{
  "dataset": "microscope photos of single blood and bone marrow cells",
  "image_size": 48,
  "downsampling_factor": 8,
  "encoder_norm_position": "res_post",
  "encoder_activation": "quick_gelu",
  "encoder_width": 384,
  "steps": 6300
}
Rows from block 0 of the decoder of a small image autoencoder, named by matrix and row number. Rows with one number belong to one channel. Each number is 128 + 32 x the weight over its row's rms, rounded and kept within 0 to 255. All counts start at 0. Numbers have three digits each. After the name is the row's rms in percent of the matrix's.
After each channel's rows are labels from the 100 images, of 14976, where the channel reaches its highest value: "strongest on" is what is common among them. Only what is clearly more common there than usual is listed. The data: microscope photos of single blood and bone marrow cells.
# convs0: first 3x3 conv (decoder.mid.0.convs.0.weight, 256x256x3x3, each kernel summed), inputs 104-155
# convs1: second 3x3 conv (decoder.mid.0.convs.1.weight, 256x256x3x3, transposed, each kernel summed), outputs 104-155

convs0.172 119:120110088106108101047021053143144105119076121168053096114121164124126118174118175070130102077104146136141078104135128095115119137113079062090120109123112150
convs1.172 103:153081162151071162178160107113127127134168118165125201108124090160150142128118097181116127084134124124118131119097136143125154093105114154082160187158174137
strongest on: cell type: artefact

convs0.198 088:104147122071138111124142106152152128155083129184151107174125124110159118119189120144129128144146128124160082133174180168130115089135133075106141133136115157
convs1.198 111:098118123087084114084116137137121155122099124117102113123121139143123112115143154088107130127157089119127109140123137088135176189109114222080131064181099117
strongest on: cell type: promyelocyte

convs0.29 124:126145087239129091064050141136114167132124138129081150122097176124129165112111159171131119114133128115113135108124116129130112132138084174107128108117137125
convs1.29 109:179136078098173172094080106135127124140145110104120117110133145117160101144152132130096149130070148083127122098149162181183136126146164058119155114116148145
strongest on: cell type: lymphocyte

convs0.36 076:135147135190146147156161151155174118220117108117159126118150143106148106170094129181122147149145132111184108139149132159123129113120150122164150139113135155
convs1.36 119:144124112125077107104118115124168155127130181143141125126048130127130105092115091165122130141054169128139094125154094123130103089094102175129150183107094124
strongest on: smear: peripheral blood; cell type: segmented neutrophil

convs0.215 095:082116123047120094139153158100127078146103137147144160104133089157149129110071081047115129134141144083097160124096097108102114116123078157114142133146106091
convs1.215 127:162147134154142162144162153117121117120120149135153168130128142128090172180143136155135166118123138125152141164078079145147065174102162079125094113127135112
strongest on: smear: peripheral blood

convs0.168 120:204113117178126167127125119133085150104102124145096130167177105115124150133113072118165149123183116107071152133180065107189121100121132174109141132148133089
convs1.168 055:077157143105185158139169103140135105141086029124184105109090134083160075130110082132154051113141099135122125139073125173134170151159176090191108164105171157
strongest on: cell type: blast

convs0.187 100:161146128086147144171131128125167066172156101108135129075160117126112095088115084184121116157156163094120105118202099096131130111112144174146117141122128151
convs1.187 082:078119165152126114097146137137110142168116079085094123161105082134127115153067106131123084141100082110112085113036140098086160130111102184160105179090142113
strongest on: cell type: segmented neutrophil

convs0.84 094:127133133097118129135127109169082038179116134101084148073128107192106156163092144100116116122114120141071099115141100163127114095121136171114125146107144078
convs1.84 094:130110130113065133134094150137084158109068101168012099050114126085119120140134123150173209111126092105105132123100083098154111177122121192209148109158120107
strongest on: cell type: segmented neutrophil

convs0.85 078:134124142120135128158140124096171064137132130160134106091170089069126119118139157183137120143103189119086171125097090155128115124125016125118145124102159157
convs1.85 094:123116077127125065098193173092109093113120135169149124169068154097092124177104156102071108146156128130085121107125112123163131097155135134123166115123136117
strongest on: cell type: segmented neutrophil

convs0.212 086:086113132108134094117108143139161099147106130167126105056118102067158117140146096162119104120082208106105130110101084154120128130114130145124132129154153121
convs1.212 119:148180120054099166087087096140134123102113112105111141187098133168144087127107140124136122139123118168152078118128149135132146147112132159123151122138142099
strongest on: cell type: promyelocyte

convs0.70 131:100143106171136113096060105137138089139090134095086081065114097153151085087113128144099126154134106124169132105124112141111140160128103174133130143092140183
convs1.70 077:161136038089179161161111125113151083108149163147085200144136170109136143113156121136051131114117126046097126129133132126170138149106156111098124079164145098
strongest on: cell type: erythroblast

convs0.222 084:147123112212138117156159145079125182116134116169149112159093080099106128131145150172117119127096134127177181150123098118097112101133119141171125135133146117
convs1.222 085:131086170178067122102114163114183036126127124144106108137128167202094139067131128103146111136151121124101112090065116120162098127086144135131131138119092134
strongest on: smear: peripheral blood

convs0.34 086:144115108143114116182127196134117126117176111108141169111108133152088197092094125097164124115086138112117148125147121127166119099125142172103094118176094083
convs1.34 065:134179110094114144050141100122131147198072100144103079139139139090161082119109123177156103123114109076088121134117138172112138138149100091166125143084165143
strongest on: cell type: lymphocyte

convs0.12 103:131164112147101122136127119080101158007129140094099120189129153128075127094098067104132126129092150122205141108190130176151109085112131100110114141137104094
convs1.12 108:136106110133049071141117093117104165131154161142136131099150102122160164099120091157117127119097150109142144153098074089145120088159146086082187141121099158
strongest on: cell type: segmented neutrophil; smear: peripheral blood

convs0.49 118:168159120113123146124117118090106078094126118047126176058146169250111164175075122071171124111128124106120098138132143140196127142133098135099116142147110112
convs1.49 056:088167117117145092127093122152123123091098025156134071136096104120110139114125120132129127120124095078135110132117132122140143163173158123117120118126152154
strongest on: cell type: lymphocyte

convs0.248 111:158146121120126121080046063123137121179107102096039121099127117176135131123137107201140121130171128121131063102153157143153120120127113112129128108134145124
convs1.248 092:124088160106137119122096227152138098099101128128102080117068126118116181157164143142099118105132108113089130110080150107108122155122138215142114081136104118
strongest on: cell type: erythroblast

convs0.204 102:060155131140120093110133135149124131127130122056141051138110145076131051084105147139051116127183067136109126131131121147053128157143121133152126151052133147
convs1.204 060:148112115120163143154120139087096133138158193203110182167125111081161170127143144118109183067119117055154144147104142064200117134082130136061105095173139144
strongest on: cell type: artefact

convs0.181 133:109141109172132166128123124115119095128102120129131119134174117138148123139182134174109118204147079086133096106124118207127113115118099126180127184104128109
convs1.181 103:103105076083133094173141100092127106135138143143087142171113124132114132129096101126073120124120137111130129163142166064133114120094108140037110055149122112
strongest on: cell type: plasma cell

convs0.89 093:124122107117127112130133147167117125199134121119133142160092214178165128103161107114124124116142097130121068114101126166148109143116177159114128137120149098
convs1.89 103:113098157157143110137074171130139195143148063153105125121141098114086178117104097167116168129076154165092090118149129152124113131148097101175124098081086149
strongest on: cell type: segmented neutrophil

convs0.169 095:124151126008128159114120112128171084103145123121114115122147091132138124176119092100123123142128116113067077077077108127132125150122075145135134116119125182
convs1.169 106:160098154172163119089127169181121218162155196155167095128122160148083166123108131142123149123160099096118138144130134111128109143132154175158107117149095064
strongest on: cell type: segmented neutrophil; smear: peripheral blood

convs0.228 139:120129142135125146126143138106111162028117141127124133124120120089108148126107131030125137132047093136072158130094127131150149142150093142120138133145124113
convs1.228 109:126215162157090104094124105181167101157097114102128094090128156189141161112117153184155148122192082085135111152061143180161128138168169068154102119135117114
strongest on: cell type: artefact

convs0.100 110:123136117064139098127114120110116093045116120112125128119112059029163122181108119113135136119037141120122184127104105136128123114134107099129151107153132101
convs1.100 139:152211108106144132111056097134120120169138156126164092167091157148142166119094145167111043170141119161123118123090116145127167091156140145108140083173130128
strongest on: cell type: lymphocyte; smear: peripheral blood

convs0.59 099:092103150144121112110157154077162093104108117101187141191092141142124115070113126107112124112108107098069075140030118120125140139120102140089111099117137159
convs1.59 083:110136136122182156080109182154148121118072180148145093154167121113107153085158130153196134160133069148082096119169168175151106126126120132140119116099136148
strongest on: smear: peripheral blood

convs0.117 109:128122096217109117093130173141121150198138065128146155136127144175107103124119128180100091123159124088111083120122124096123069091093134149107090124111143118
convs1.117 077:126083139178146115127153113166171135128093036142135142119135100067080114120139121112132108124154121180115100122133113183112091141114163117140116134070111178
strongest on: smear: peripheral blood; cell type: basophil

convs0.153 075:126137121108121130174141134077074107128128117114113118129108176125094154168095143046125131135045099139072207133087165124144116148139064110112128160108125090
convs1.153 145:141130181173062134137153169148135146161145111115117143120195101073188131109120076154123157115059125043121121062108084120095116102144099138115145176138154150
strongest on: cell type: segmented neutrophil

convs0.251 085:110097100110126114169137147098114160107098150125149083148137206119105127130146181134116121120210057100071147108040074147144116148129146164119140135132103177
convs1.251 098:104115098138132046126130176151109128098163155164179166181195092102091090147126137125131092131067124121134144110146137122186099113145099107115103133070111163
strongest on: cell type: segmented neutrophil

convs0.132 091:119134119146120137169131118173103112232189063129121080145149103055138105136154158133108119156087135086085086150097091103101100146086166190153113139098143103
convs1.132 079:144151134154134160077113110143145136124111140141127115100146146124105063103140176118239183114127105120109126137147083133082114134131189130133144116024112069
strongest on: smear: peripheral blood

convs0.227 088:083171148121127111129153139122233111117125140174152167098126129147146169092124130171127116173108181122084084116073090118114145139108136130151114125150154221
convs1.227 130:093107141114122070116192129117100148132180195115161170159135089086137121144098111098106127157118110103144129145142128154122103115121136031134127123116125061
strongest on: cell type: segmented neutrophil

convs0.40 098:115138128057114135123141129136167179053145127182144121075122138100150138121131127084142123154141199112114232127113170106116139168116103152147133129123123161
convs1.40 113:128100125161134114185144167120124125076153139121186200157155143108137087128099082072146143071132112129151130126136062160118132113127140083108108146077128041
strongest on: cell type: segmented neutrophil

convs0.27 157:114128129105133098090105110084088149000074157143109147110105187121110138142124139032143133128058087132087160123099144130150144123134092119116138118135105106
convs1.27 134:116214194128067162130137069146172094171130120117146140106149138225149156127170133165158153164186115105132114133077138152138142108135171158108164136171125134
strongest on: cell type: artefact